python train.py --grayscale=true --residual_init="none" --epochs=9.3
Rows from block 9 of a small self-supervised image encoder, named by matrix and row number. Rows with one number belong to one channel. Each number is 128 + 32 x the weight over its row's rms, rounded and kept within 0 to 255. All counts start at 0.
After each channel's rows are labels from the 100 images, of 14976, where the channel reaches its highest value: "responds to" is what is common among them. Only what is clearly more common there than usual is listed. The data: photos of arthropod specimens (BIOSCAN-5M). In brackets: how many of the 100.
# convs0: first 3x3 conv (model.blocks.9.convs.0.weight, 256x256x3x3, each kernel summed), inputs 0-85
# convs1: second 3x3 conv (model.blocks.9.convs.1.weight, 256x256x3x3, transposed, each kernel summed), outputs 0-85

convs0.102 [ 70 113 133  97  78 209 128  98 123 130 101 149 136 113 151 107 230  88 151 106 154  90  98 128 103 102  84 128 114 106 105 126 125  92  90 138 100 157  96 147 133  93 125  90 137  32  99 130 159 152 110 131 111 138 145  51 137 116 199 163 126 107 120 135  93 144 122  45 125 151 147  70 177 138 150  38 102 168 152 155  88 130 167 209 111 119]
convs1.102 [ 83 119  73  90 141 186  81 122 152 121 103 108 136  98 150 106 122 126 148 100  93 111 132 108  98 100  98  94  92  87 110 102 101 112 137 100 107 108  66 127 109 116 127  76  98 120 106  90  31 124  85 111 122 141 112 127 173 105  89 126  96 105  99 124 112 132 129  83 136 118 122 100  47  98 125 133 135  66  96 127 100 125  96 116 130  93]
responds to: order Hymenoptera (41)

convs0.162 [118 123 104 180 153 197 105 113 143 166 158 140 137 134 127  83 166 100 119  76 165  81  95 138  75  98 107 151  89 110 121 100 120  88 119  57 131 126  79 123 100 116  93 116 111 120 133 122 139 111  92 118  60 118 101 158  96 116 132 144 129 105 136 139 126 191 127 137 162 118 130 115 105 103 120 123 116 134 126 132 137 131 137 189  98 175]
convs1.162 [129 121  97  73 104 182  77 103 175 115 131 176 151 157 125 146 105 126 138 133  96  97 114 141 161  53  71 146 123 105 132 133 146 155 137 122 117 167  87 163  86 130  98 110  85  76 109 148  41 134 137 113  88 115 108 117 111 119 100 133 145 113 185 188  80 124  89 169 134 117 109 131  29 102 100 177 209 116  85 143 128 131  99 126 151 138]
responds to: order Hymenoptera (45)

convs0.186 [ 81 163 129 188   8 142  71  83 142 190 131 136 179 125 125 127 153 127 148 131  97  61 150 114 133 109  55 130  97 106 130 130 150 126 121 113 106 116 100 147 119 120 147 107 142 146 137 140 148 121 128  97  91 137 180 157 129  75 122  49 136  95 158  93  49 146  65  94 107 113  85 155 147 163  80 179 151  86 104 139  72 156 104 132 149 173]
convs1.186 [ 80  82 134 123 138  90 125 140 129 217 147 149  96 148 136 105 142  94  99 131 154  82 126 135 156 168  91 125  95  99 141 131 132  85 148  87  90 148 123 157  99 106 165  90 112  73 108 117 127  92  88 119  92 128 122 181  96 112  94 163 116  92 123 139  90 133  87 100  88 107 137 127  87 126  69 126 154 109  61 104 104 186  90  78 129 117]
responds to: order Hymenoptera (65)

convs0.131 [133 130 147 163 103 134  78  96 138 200  80 122 123 161 180 115 187 116 126 155  95  97 118 166 116 114 107 134 140 120 114 123 101 159  77 156 144 176 131 161 160 106 113 129 145  37 142 155 154 123 141 131  83  93 133 218 143  96 163  56 124 109 141 155 125 105  81  87 187 130  98 136 137 186 122 152  95 109 117 120 114 106 116 143  97 140]
convs1.131 [ 67  82  77 116 105  90 127 133 113 130 155 125 133 132 149 110 163 119 111 125 125  85 131  87  88 136 101  86 115 113  85  90 109  82  82  96 117 122 105 153  90  96 110  89  81 117  63 111  94 138 100  60 121 134  67  76 163  98  80 204 134 134  59 104  91 107  86 107 106 114 140 106  95 121 139 109  82 118 124 104  90 106  90  83 118  86]
responds to: order Coleoptera (46)

convs0.48 [ 80  98  67  81  88 141 115 152 128  86 133 118  90  65 128  57 100 109 118 129 134 114 154  92  99 159 138 147 144 143 146 153 140  73 128 154 126  74  87  92 104  96 114 116 151  78  80  86  81 146 142 183 115 146 158  79 135 129 127 108 140 145 125 135 124 125 109  88  85 122 164 131 125 117 141 106 108  97 181 148 154  70 142 106 140  99]
convs1.48 [ 92 182 140  95 134 199 165 168 175 165 131 142 170 112 132 126 146 100 115 108 153 148 175 144 117 116 183 165 166 123 177 135 161 132 159 103 114 134 113 138 134 124 127 161 150 116 132 114 145 133 147 127 162 135 158 166 158 146 108 160 170 142 109 156 138 161 199  85 158 134 134 158 225 130 127 130 132 111 232 125 115  89 142 165 104 149]
responds to: order Coleoptera (93)

convs0.204 [116 147 151 128 100 110 139  99 121  87 194 102  73 145  83 117 105 154 134 105 127 122 104 112 149 108 146 108  90 101 102 158 123 117 113 104  66  82 153 119 123 134 147 120 146 156  86  89  96 114 111 163 174 126 135 128  87  97  28  93 108 147  86 104  99  44 102 104 130 106 184 115 117  99 112  59 118  77 152 109 175 126  99  76 117  82]
convs1.204 [130 181 137 129  97 175 118 134 166 141 156 156 149 129 156 142 100 159 178 140 153 115 158 183 135 112 129 148 137  82 106  83 125 152  89 150 145 173 155 142  96 105 155 125 125  96 111 144 186 140  97 127 143 159 178 154 118 138 198 195 152 107 108 196 125 122 110 183 136 128 188 157 170 119 196 128 112 164 153 136 162 128 172 206 118 133]
responds to: order Coleoptera (47)

convs0.216 [126 114 102 113 124 127 105 130 108 100 143 125 200 102 189 136 112 136 201 181 146  97 134 106 110 127 110 128 158 145 139  99 111 113 118 170 160 115 123 110  86  49 121 126 102 148 133 149 119 142 133 140 109 121 130 121 145 102 228 103 129  89 137 128 141 104 105 169  17 136 161 146 130 160 203  97 121 172 126 120 124 116 147  95 133  87]
convs1.216 [169 148 134 160  95 133 170 118 127 137 134 110 144 108 185 145  91 120 115 125  76 121 114 144 117 148 132 114 118 130 153 122  95 134 108  98 174 129 151 109 131 113 129 112 127 108 151  75 164 132 103  98 138 159 168 108 180 106  79 109 151 146 115 105 129 104 108 145 173 117 115 154 167  83 198  77  98 190 206 122 131 124 103 172 141  94]
responds to: order Coleoptera (38)

convs0.82 [ 34 131 116 164 121 105 123 130  88 128 150 115  93  67 129  86 156 122 110 117 136 130 113  94 171 110  71 164 124  85 122 133 158  64  96 116  94  78  45 140 105  93 161  89 123 156  96  95 125 139 128 156  59 129 145 117 142 158 101 172 145 128 131 153  98 140 139  93 137 129 121 172 112 130 126 144 125 111  82 134  99 117 106 121 149 176]
convs1.82 [122  84  99 110  87 160  95 127 141  91 115 149 219 150 109 129 153  90  34 110 121 131 143  87  80 100 126 131 143 106 106 145 161 112 110 138 129 137 110 119 136 159  72 133 133 106 119 170 111 152 122 117 107  63  73 116  98 155  99 115 147 140 176 147 125 175 139 121 109  93 133 165  91 126 113 129 203  60 144 148 121  99 127  93 101 151]
responds to: order Hymenoptera (54)

convs0.11 [ 90 159 105 131 127  97 179 124 114 173 178 148  91 115  98 156  99   0  99  99 180 109 192  99 134  73 112 132 122  75 136  94 155 106  89 123 109 121  83 118 101 103 128  88 103 103 143 130 155 195 111 144 175 141 147  77 138 107 103 136  93  83 160 110 132 121 142 120 113 123 128 201 202 109 126 160 160  94  49 125  85 117 103 111  84 200]
convs1.11 [135  73 102 115 114 212  87  98 131 127  36 130 242 169 108 110 160 110 150 102 127  54 147 120  88  83  67  92 134 107 112 130 119 103 124  78 117 155  43 103 113 134 101  91 117 162 115 142 119 149 114 122 154 116 120 117 120 125 168  79 124 137 160 142  70 133  82 138 170 120 109 140  62 115 101 142 153 140  80 140  96 117  52 168 152 130]
responds to: order Hymenoptera (45)

convs0.220 [111 176 158 206  28 164  73  84 132 176 161 159 163 153 137 146 124  78 125 116 106  78 141 134 125 122  87 146 106 127 134 105 136 132 122 111 142 157 120 143 129 154 151 116 132 125 140 160 143 117 126 112 113 138 183 202 142  72 150   3 134 113 136  94  87 162  76 104 135 121 114 152 160 149  73 187 139  73 132 124 110 152 114 124 124 155]
convs1.220 [ 82  63 116  95 136  71 133  95 140 198 124 154 118 140 155 131 136 125  91 121 157  78  69 102 157 142  58 130  91  98 113 106 127  59 116  59  90 151 108 149  77 110 138 109  66  75 127 112 123  92 107  82  97 116  84 162 104 101  98 181 130  92 103 147  76  98  68 107 122  84 132 125 134 118  82 136 117 102 106  88  81 133 104  74 105 119]
responds to: order Hymenoptera (57)

convs0.183 [116 166  98 123 148 160 160  74 120 134 189 134 151 115  98 166 151  69 141  86 201  95  93 132  87  63  90 128  93  83 122  94 151 118 126  79 122 122 102 112 123 114 129 119 113 107 142 108 168 133 102 142 178 133 102  90  72 106 111  80 128  88 177 132 118 131 171 186 149 128 171 171 179 120 137 107  97 123 118 120  61 104  87 242 129 150]
convs1.183 [132 117 105  92 117 154  96 119 159 106  58 162 168 135  84 115  94 116 129 122 120  94 111 174 148 121  99 108 167 125 135 153 103 119 162  95 139 150  72 138 137 138 105 121  99  94  99 124 120 142 131  71 130 137 113 100 140 113 154  73 141 132 170 158  96 135  76 157 153 138   8  82   0 121 102 142 148 159  68 125  92 144  66 108 178 133]
responds to: order Hymenoptera (55)