Weights of a small self-supervised image encoder.
Model: 24.4M parameters, 48-pixel images, activation silu.
Rows from block 13 of a small self-supervised image encoder, named by matrix and row number. Rows with one number belong to one channel. Each number is 500 + 40 x the weight over its row's rms, rounded and kept within 0 to 999. All counts start at 0. Numbers have three digits each. After the name is the row's rms in percent of the matrix's.
After each channel's rows are labels from the 100 images, of 14976, where the channel reaches its highest value: "peak at" is the part of the image that holds the peak; "strongest on" is what is common among them. Only what is clearly more common there than usual is listed. The data: photos of arthropod specimens (BIOSCAN-5M).
# convs0: first 3x3 conv (model.blocks.13.convs.0.weight, 512x512x3x3, each kernel summed), inputs 128-255
# convs1: second 3x3 conv (model.blocks.13.convs.1.weight, 512x512x3x3, transposed, each kernel summed), outputs 128-255

convs0.196 096:469503545506521594434516488454590507441432499529449472480483508534567544463489546560480588532504584475500516538462518470494467517516598482498449461484498410533512520430530495535554473506459445475532475536480539439499467513469417416546485551525566544439544518542552578481519563561397489498469496545483502547557482470518452565501507498450538515482561483477493506494459564470471506457465
convs1.196 137:475422467466525544435454430480515537495453457455558452500509537452484506451463478511516439525439570454500513443469450523482501498473450492498445515502492439467494438459504450458431457450500493463477470462480469443487493526453546476504496478445522416568531486441513441449458494459393449479428476506480497464473441442507505509432486465420497469457547555488444477452444497482473474446461
peak at: top right; bottom right
strongest on: order Coleoptera

convs0.337 114:524475487498447497594493444500475386506528541506495552499502511510509504490486431508487536504522428512418480561471431485522503523501485531518532520432570442544635516494463530514561454510493455490511599506541520517569423465499492612492545544462527498496526497509433475475399500493506517602495523507543495501565527440501484428504512499452489490593509552489438488542516523502438484493496
convs1.337 084:556499487445506550586500424533514476557494477517516504505505443486519471455492435515487564460503494481600507492490476498471492475480485494517536502496580498519495515490408429494575445495494475477546567507529528476483458492504491549477534515482516499519513456521499540400417512543457493475466534517544516509566568457505490503501497530484460445513506448454406415485496488507439514491478
peak at: top right; bottom right
strongest on: order Coleoptera; family Coccinellidae

convs0.430 081:500503494573447572456520443455560485493476540537465515499449545513556495455426479535478508543497510440469481533490488427514511464467515471468474529477578488499484537398546574506486453518384488468514478559543510463554440494503543470584504488461572514463527494413501477489462538542460526545455529549517468582530541442452489565522500534513504526500559475418479488540502547476461524454446
convs1.430 078:511469471476509562456489430467530503510491444509548467460496457463566509428441471514482497622442542475601502449491477477487468498373483528471398493466524489496394559439526526519497449454446470446498461512518520455488452526502473464475499493466485486462487492539487564495441515532411466463421543584485477519444538445521485474425485508505431494472577507489474461494485503493457498408469
peak at: top right; bottom right
strongest on: order Coleoptera

convs0.300 089:544491450524518471502458479538497525565527476454554427549536567458496440499530499447553451477504590451489472472570476505534490494505429533508497539538455579453465459502477441459476525444505597514477453491497472550523535584443614506454546501471481534533535471456522451504516394452531485401511470460489503518462467537468587458516505526450476470470402492483496525525461458566504496510514
convs1.300 100:535530473544487464519535565542476480530527560484451552529474512532527449560548530448537526497532485543488489557525537486546454518516565526512512487556448523531504487518436529435518561511463563548459480535543504542546486529546487530452529531546532521455478454518536522539556457548499525475557459444473467533507458557461525478540552542521445536544464481541561546528524434563479539536540
peak at: bottom left; bottom right
strongest on: order Hymenoptera

convs0.143 097:528467482498548499525494509523508503548517472455536472560558562450469454523548450456564476445524566495481444509571480510545461521489465566507481554509488562438519437518451387449484523436532588528482507489446487555530511572484589544475544476493486559479529461457518473482516459447511503467518456432518542462497436534481579446524534481479464502498425482510478520551494543542487549493517
convs1.143 102:499502445532471465550510543539464475548532557395446542534487502540503469561548492443554533477479473553513464537549518481534474527491519528544520474543461552557538429530395485418541521563463541562478476525530531527533461518525498543466508522522516500458473464525601441531535455520507522490526404409449458508514396541470518470544539521536506508546450513524533538512522458523450476537535
peak at: bottom left
strongest on: order Hymenoptera

convs0.371 112:519481476511550501531482490518522537554532484469527478568541604458493445524554452468548471450529602481455443516569467511552465504485454541498482557514474572464527456505459422465477513445552627511484521489460480560536496574489617520469556496469484546488541474455525452494489441457490487440501465457517541484481459533474604454516531483464482496503427470497466518543495526559479561481506
convs1.371 127:519511455541455458553519550529475480563536546431453543546477490541530456563574459450554522476470459546527471536547516477548468554475521554547530492538453552548525447541439505402525519544459537548460472529545544541530462536519481558459519553512525505459473454523571467531525456525509534472525433452460453512509435531453536479528541538538478521553455529543543561511525453531459478539546
peak at: bottom right; bottom left
strongest on: order Hymenoptera

convs0.408 090:520477478527481468537442508560473593532496474505490430480473501492490488523478524478526456526496511465519522451522481501474528504529455494516490515502511466500510509504501518512468494517529525457510491564522505505522520439396573494458480526491490410522388507518523444465497447507437414539468508533521453551442538561500517448386429444528504504396443496493485441493470388537518463500507
convs1.408 090:535546593511500468479518565527497577571493518533498526468476546492507486511439618483536462526558499492485572517464514491473497513543571489485505531485506438493475601512501527540474509487561513470492479543491506511523560446531516492530473526561572501444494535590495543492518499539498491539506493554514537551536554528498484493384497489571436458482508429548529548498520472514546552527478
peak at: middle right; middle left
strongest on: order Coleoptera

convs0.254 109:514478487515544515500494488506516496540527503463541477562554578450497446504551453462555496458528564483460444526561470511545441504487471563498484545511483578446513438500447397444487507420522612509471506480452477557553499583505582526485562492480504564478561453440525483501505461446523528455517456441517542475517447523471580468534538497477472500523450485489478535552490542547468556481517
convs1.254 120:508508442533476470544503522527477459534533530408442536537486497533519455559570447444543546466470483545515450525553507480548465540446488536551516479534442554555516418536426494399528524559458537563458480519541544524519457545519490540447521521509521488467459455522590448538535462524510514471519420430434438507513406532458525488548534533527493517551460523526538541508514466528440461523531
peak at: bottom left
strongest on: order Hymenoptera; family Trichogrammatidae

convs0.397 082:521510514577464556412489455470545496475456530559462500499402529516563494429436494520456509536535502429476505538461468429491526473490500434506492522502550463513468535412540599510477458515441487478510473576560505449554444486522558445576514506450559485505525497455499465489445514545447504514439525542511456584515548439457473571501487547480502504520553496447476495515477514485477494486449
convs1.397 078:527472500470523566428494434479561547479477439522555477468503466434563509432427487507485489625559533478595533446493456508488482504427495510479430525472522462489426565433535534517510455447477456469495505505511506439469455492523484451485492500446474473486507484539471598504426516507407461471430528586492495519441543451531479466424515509501433482487623500514491477487463497501480547446475
peak at: bottom right
strongest on: order Coleoptera; family Coccinellidae

convs0.29 112:512498431551447592481515442491512487539485570573482446501511551483555468479464561494505537565442540473526452487503530472526501445488511515477501506513521434466467482453513530461485499474431520460521436514526514518563500492381564476548536510493539506444517472406480467479527464518509568499537494551530442666494505491474517551523455521440509555423504481412477490501489507501467510478497
convs1.29 082:554518461505501613474478475502526469543433480518503487474494521499553481509523513472513522642523575504570490487504536460512456510453498518467417497478471464520461500448506511489500512465427505454487438534485581506503508538518467488476528492514557532431459474530492552491559499535470512452547459582482531600508475508493503516507480503472460589452533486473493490496499520545463523434500
peak at: top right; bottom right
strongest on: order Coleoptera

convs0.236 096:472477535546501594426532520456555520477476490455472530501491521502565501482467498537506502511521533428433492543508467467499474513486515490469450509490545500503512519391570514503522457495455468525509486561498532435523438516485493437618492507506575523456560493504555531491497542502399467520404510538486561548544479464510489552510526536561533478532540467487504502529482581485483520440435
convs1.236 078:474476471500498510491503439474504517494480458425513444500495517477541513428405482531493481571403586482604512448491470496473485516418474533515394474452496534490437490421536456459494425483453482486462441520493566439481432545464534471515474525481506462475523488549583539463449503468403444448383513483474473457471472434500482504457478496495490438458555547462476464483476519464465449420459
peak at: top right; top left
strongest on: order Coleoptera

convs0.251 082:496493527494499580440514496494565503450394487542423463449466479527539525474487556551457586542503544476536555523444544473465481531532583470534497436522496378519500517467548520520539507512491459482529462544483541471484502455459427425538471550516543504462499511559509572503556545562452506491512495538497503567549490490497448562476485489435526524456571492481526501461461521481497477498485
convs1.251 116:468432493458537544420458440482541556488449464481556465490517544425471509467465507509506442558501572465467535457468454516474491485513452479475430540498496411444503482438514462472428465446516484461471488453461426447477516506475524463506492464440520434538534492418484462447496494434400464502450465504497505475489449463513495507452502452441483473462550491480445472463426504485488507437483
peak at: bottom right
strongest on: order Coleoptera

convs0.473 111:521499459523517495503462472525519530581531481471539471561535590459494447505535482452556452449519593475482446502579479520547486484493447530501468562516462593448488454497466428460466516435522624509482496480468474555526514569487645502460550478468481539491533480446519439496504421437481501404495458459502517495462444534472618471528515504469481495472413477487483525522487496553491540476520
convs1.473 140:521545461545476456531520560531471469559527547457429553531472490545536471562570492463544531470478467540503457548544538492558466539479534542541528484544449538555519455557444543432516545548464550567443478529557529542543484532542476539451520534545534514468472454534552477536569466541506533492546450457459452521515440556461537487537540536532477543544464536553560565528536467541475502536539
peak at: bottom left
strongest on: order Hymenoptera

convs0.259 123:512483529488517509481522511510462446496459426420513466535548481494480494476498522496527522494552559426450545507521493511531505546532463570521501529515486484481516503458503421519532521484507566574512478515451525537466481532519524492580544526512501502500580504538513481527495512494493471413471507455474564494499489494509536457534528531453506412543475513523517582488440543539508473481495
convs1.259 084:495517438512490497525506504543496472501437490473481467506524577550489471490488517448577561499431556530543493546508500454503498486513496500485477492549452467490546435458489465449555532489485584620469478497470530505508473480467519511555489516503597449489555496480566426516511462408480483469497479416494508505589436502464514516531516486474455482515470491465551518484491466537477537500481
peak at: bottom left
strongest on: order Hymenoptera

convs0.146 092:523492470576409525475478435476501461493496549543488510494450524512558487431404450501455502537485475449465509521471443454495530467506472465512520529498561447517486531444523610502476462516435498463513476577581487471570437474505569481561532514449535487531530488434452412495414495531484505555463535534520419584517558427445483514489481547464491507546538523454469493531484479486469476513460
convs1.146 085:552484499459496560473496434502567526498489445541525483472492437443548505446426492496483507580567480487587553463487447493465491477424507490474491562478536453479404612463503527544534458451478472455510510524509499463473464480529477475490512508445482498475505495515436642494403534532444481481454542602505498544489589443537478462445516511528403482493567453511470447498485473509477578478446
peak at: bottom right
strongest on: order Coleoptera; family Coccinellidae

convs0.62 079:519486473527516544501500473494543515571513509468523467551544584454538447496505458478554494482507574442468440501560496475556453468466471555476478545526486521442480453445492449445476497428470603507480460502468486554546485573474597474533535490478521541443567437399526468509520441459475526434503466481501530544508460522451611518539512505474471510479468450444501531534484555540461541456487
convs1.62 072:521541447554479492529487545523472443568547527437442521523462497516541463530570439475545529512415505541496459503542515468551455543434481554530469466516459504532484463568489522420499525511449539565466449545551566536531477584531479529463521535542562501491447467526570472554572481529508511471525459483455460527503423534462542494555505553541467569522499564541545571514527496538462461495536
peak at: top left; bottom right
strongest on: order Hymenoptera

convs0.247 103:535453440524437516563495442507456395507528555523507508524525528486508473494491424486497541495472488511430470541489442488542501498499473548517529528457571497522604511497452505493538456509470488485515542498530505529594440509427522606490555519464522504501539477464457422461419485497531551627521522520554484519537545440485507433520486505465486504546488540465427489540509518518436498499489
convs1.247 078:563493467462507563582508449551515449558516489515524507509492479486521453485519462473514593492521506510602507483513487459488487477461470500520552549509537522492480516504411462489589477480472495501536516523512536512485449495533509560456562514504534520495484463502510587446443500567496520461506506536535510538586564479501507489557505541523468483510471415453449458483510465529433533502487
peak at: top right; bottom right
strongest on: order Coleoptera; family Coccinellidae

convs0.53 085:526492456530492486536442464504481530592545491476567479547507577464490449489511473453549447488500573468460457478564464485557494455482423519495485544540464617451476464488471470459454506460484606514476479480486467543512508570496638497477539500458484519533529487435501427517470415455506484413478477459507491518459470525467612444533510537494472452492402480479490531521484471539500508495497
convs1.53 117:539550477544460462530540550538480469556534546486436546523456472530556466542551471457523524497485442544519478547529552491549467526478532545540538490532465508542496486543479555456515554511471542560447485531560524539539494551541457538447534549543544525465475463526511521552556472537515538484543488486478449533527489533469532486542549528535441545562457525561565555541554462543480522553548
peak at: bottom left; top left
strongest on: order Hymenoptera

convs0.81 087:520514516475484488550496471517478464505453459546444493465498461554476579511505462542508541524509485538500511481483501510462511520515580537509484504436542388550557536485466490552558465544501449465533529542482537497492463400468458513473476563519553422451441540562481550449429535572439439566453512521529490529516532480558472476419449455476540503473527517509467453485485442509469449468514
convs1.81 101:491477510462496528470497473526548541581432471495537458487521491492464512463454509522553453466495505420497536503484464538477549475535470479458488565504541393445546496449496457485456468473539487472556549491442477458480550499456498489527504485442557437596544504400472422449470499481440479495445483497546548473561511484500492551395496454422495434476495487447460489468445495502527529489468
peak at: bottom right; bottom left
strongest on: order Coleoptera

convs0.152 082:517501495511431526542508427472536430493539566551484563490493537527549515480477457532468551493534442513446484577466454455507504488482520480497507501446554450551608516454481531520546439520465442445530581517553523486576420488529493556487530534448578529484540501481452506472407532515479524609482513510548472512564526434506475514522507503462506528583540523460428480544526556483436518477475
convs1.152 078:526483480449518561521488410488505489525496460515535497498490432488539480443481399519479527473424503458568489461485467488478468489412471528506455467469542508510453502455468466487530441497470457443521513489533540460487407533493499508485514504477492493498488453491505508412419513549395472464433534568518460483492541433500479517470490513468469493486527494473394441477493501495403467437475
peak at: top right; top left
strongest on: order Coleoptera

convs0.474 071:498453539458509526487516502515524490462438463535405468440474428533507545507500526557489566532515505509513554501441547476444481550534583494526501464500504392537522529467514487550541499538512436486522469552451561472453498430418382468508457563528545457445471529575512571473542565564457479534509497541502502526546500507525415533445482464498535524471561495491507477444481512493499465484479
convs1.474 108:461432499457511539439483461493535553510418461481546446496525523445451498484462511504528441504478540448466526475482453522483530478510452475464453541504505413439532482447507454472435459464524484475499505452444442445473539511461519478513501466437536440552549506403474437446483495433416466491452475490516528466514478472495500522432492443423486449472518488452436473468427511492505504463465
peak at: bottom left; bottom right
strongest on: order Coleoptera

convs0.193 083:456516531516491644388516499466591529492464521567450502487486547512568511465474577539514558515509586463542491540501542461517499471503570473467430491484510484498480502406541497514516481488429492481532472533497542444530499507487499410558480503517566539407517511475569540468552521548397528473464491559508514583532484495499497603505511486487526567449561462455507504511506560469488557435475
convs1.193 085:476447481497529568408441447465501523530430463489558459493497563449513506462469514503514492547424633480496516466477475484479470518437456507512380494475486510488442458450503472466446463490456498436493419510487493457505459535481551452501460489498530440532482491491568465448483495508414442469442467546481489497463447451501500527432467475447517515436552573497451471456466484490456468419472
peak at: top left; top right
strongest on: order Coleoptera

convs0.301 110:536483442522500461513426472528484527561530492479553436536505566461508433486518512429548461502501578443492478474562463489543496473501410522508493531542448568438469458494477454460464520450494579507479449493515475548517521576439612492458542504460482518544525475449506433511502379454532478411496470475501475542453468532457584465511504535459471456469389488477489526514458445553501491512507
convs1.301 133:554540487534489457507548558532487492533524547513445549527478497530531468553547547447534522524549480542494503559523551488550456511504561532512517506550463501532493511533464558452510553497478549531451477536538505543543505535553476530457537534557539536458474464528513563539557465550508530473563473491477462552516493549477523483533551535524436538548461490543554548536526448553491547538536
peak at: middle right; middle left
strongest on: order Hymenoptera

convs0.349 087:528451447562434486519450449485489501532567551489548476558480569474531427482470423471501490530474550442418469493526428443539489459475443505498517533535517570479499488452486503458478476479450578481484473513550470538565461563441589510529564535437502525541559466416476413509435446485551510510501518489508464553483516491430550456522508542508473449531462494450453510533473468519463491513464
convs1.349 087:573525465512466515516511503527519463528524486506498507511454463494578453521551415482501533565477482517542511493542502461549457506394505533521533526519489512505406509521487517482519524452455521510447472543521550532486463589527458518450582543488530544468470455513475617557507482548507535458514519541481453565526540511464519472544541537560395537535490480528524507527536459552460521515508
peak at: top right
strongest on: order Hymenoptera; class Arachnida

convs0.261 096:532463447532486459492445473503461484547546507471563446562519573463491454481513459437529470495504585472438484477570428482537492484502413524507516544537465605467481469495462463461476512466477577503475461486513462549539500588461596515462560513459476519559540475447510434511475425466580493438508488447498500508460494509459569430515513555488475427520409515481482524534467447551489498531484
convs1.261 111:561517474528469459518549537541491478516532529511476539535475480522528443554547491420523547512541477539522509544546530474542461506493533520518555528561465533508468520521456527461525545495467557538461489527534498547517473548535490528447555536525530521462480459503506582551523469552521530459549488467483447547528523543451522474560566550543430514562439452529553517533530420554479543552530
peak at: middle right; middle left
strongest on: order Hymenoptera; family Trichogrammatidae

convs0.92 101:548473438525512449520432487548472542554520475474552410540510551460496446502520504443534463497502574453499494457552472484527499494508412522516505532544459547460479474510477472459476523459507576511483439509523475546514538556406612500446537513470467501557502474472520436497511405460537459443508473484492477536434487541467570443494492532458483457465398497482494504512442422565506471531509
convs1.92 101:552524505528499450502548569532483515524518549519475537518484518524518453550517576443533511524573498535493525562510541482527452504529574525496514512548452503510478528509447532453513562490487555512463473536530500539541503506544501521471530533556537532439485473528513580524549463560508521467561467485479487552503493552473513477508551534522429510535455455533539527526518428558493572537511
peak at: middle left; middle right
strongest on: order Hymenoptera

convs0.217 069:512494518461482506528506471520472445494436452553431480453500436545476563515504491538503549521510495530508516484472512503463517537509556532505488501442552403538544524481470489558553471536496444477530503560463537491481465398439425494468468561529557416429453527566485538441459542567441463562491516532538496538504525475544446487430441453491536503455540526503464460466484459502482448459505
convs1.217 090:488464501465492546469497457527544544563436467502555462490524506467470505476437521509562442483506518438493532504492452539474551477536476481467477562506528390426542485448494457478451472468525492481559534496443475447484543500468506489531507477445555433600540506411480442431470499470418486487459490492539554476569511472506501548413492461413485434468505490449443494470437499500530535472461
peak at: bottom left
strongest on: order Coleoptera

convs0.297 083:504454516452504488508505498524490477439443471533432486456462426541476539527517504554490556536502459534512538484445528484434491541529574482520511461501514443541528534493511497557537497538518432482513479537476549479448496402437414490485473565532543436474444525569499561476514538575486484542523514534509483506526516508535408507453479466523535509477545500506498465445495440512492452507491
convs1.297 102:473436517456500524451494470497543555508400474487543450490527492475459496494452515505527444485504524435479526486488445527489539476515453479457467539493514407444534494417501454469442459467534473473516532464433445452477553513462515482521496461448526436548554509401472433448474505446427475496452480496521526470520504469493492538426498441429493438467499469427454478473428505495527513460473
peak at: bottom left; bottom right
strongest on: order Coleoptera

convs0.38 082:500491477569437563435511443467549483494501561533479504512451551500562482456444470532478502547488523421464471529492469412514498448456500453469490522510548517489476532401536562486482458501387496460510487547557505470564443517503543469590523492457559518479537481399499471492461521523469536545479533548508445589524538448445502555528503531512493515506560475415472494524500537474457524473437
convs1.38 079:538493463485500556470487433465525513492494446510548468457491465475574502436449441507471512625431544469592497441494471460496466497380489530469415479458508498521398544430524527508503457460427470442498457520525539467483456548511465474483512502456471500447487484543482580503450516542429481455451535576485483539447530446508484473456479516522436506471566519478487467498474505508453490425470
peak at: top right; bottom right
strongest on: order Coleoptera

convs0.501 088:516498510475506473518501511528452486478410412513457477458483424535462557513494522528510516530492484484506533487465499516444528557525523535523499497482524378543556541497515489567549495545521465509523512573473531499466484395444440506560477553532529429472477543558506502462476531548435430560480524520487508523513521483545442481420473479481545449495516527527484501471463463521508410470503
convs1.501 090:478496508460503511465512470528540579539405478489494448486528515481463499475440526510555466492500532465516551522489439546487537476575487473481470557502522413439538518427490448502466463473550487507502544474438482447460544503454508487527508491449542435542565520429487460455456494430422469505452503446529538453559502467499496545405504443436465414481498476442454489477432490512525589471485
peak at: bottom left
strongest on: order Coleoptera

convs0.368 069:506463532459497526477515498519509490449414464540418467450459438531500537521502519553487571530499505509511561492460539477452475547535586484530513444520506409530504522487530492538537509510506453483521464546460545488454503416429401448507479574524539453473472514578510581487543540562493492513538497524499498534542502513517422512451482471475531520473557502483517481435477463509487459505485
convs1.368 104:457428507463510536442479460488546538497422470484541461487527517458458501484460512513523439511504543453458528482482439513480527476523456475456448544498496407442532488430499450468434464450516488471494517460441441447468534511475517461520495463438528431553553497396472436445490497426425477500451465488520522472516475467494492526446495453442489449470514473446446482465424512491510501457486
peak at: bottom left; bottom right
strongest on: order Coleoptera

convs0.335 087:487464516456519514509523520523494497451399442519428474450475417527480552525506538549510538532502521507520531496457531499456489554529550530512486466484512412529544534480534471562544510529518438510522492558438544474456497399419380483547454551546553441434470522559528535456535538558435465557505504532500508529536498495534422509454485454502541489463535503507502493454490503501501451474498
convs1.335 097:471461501453497533455493464503532556523397479479517442496528524466455502480459515508546446505476545457478531489493432532490545476527456469478454537506519410442542490440505438475441457469535490494501515468436464450469540515449520481522508475446540425547549516409484448443477494429436470499450479465516532463533483466493506537420495424414484420467508492440437471471436501499518526467470
peak at: bottom left; bottom right
strongest on: order Coleoptera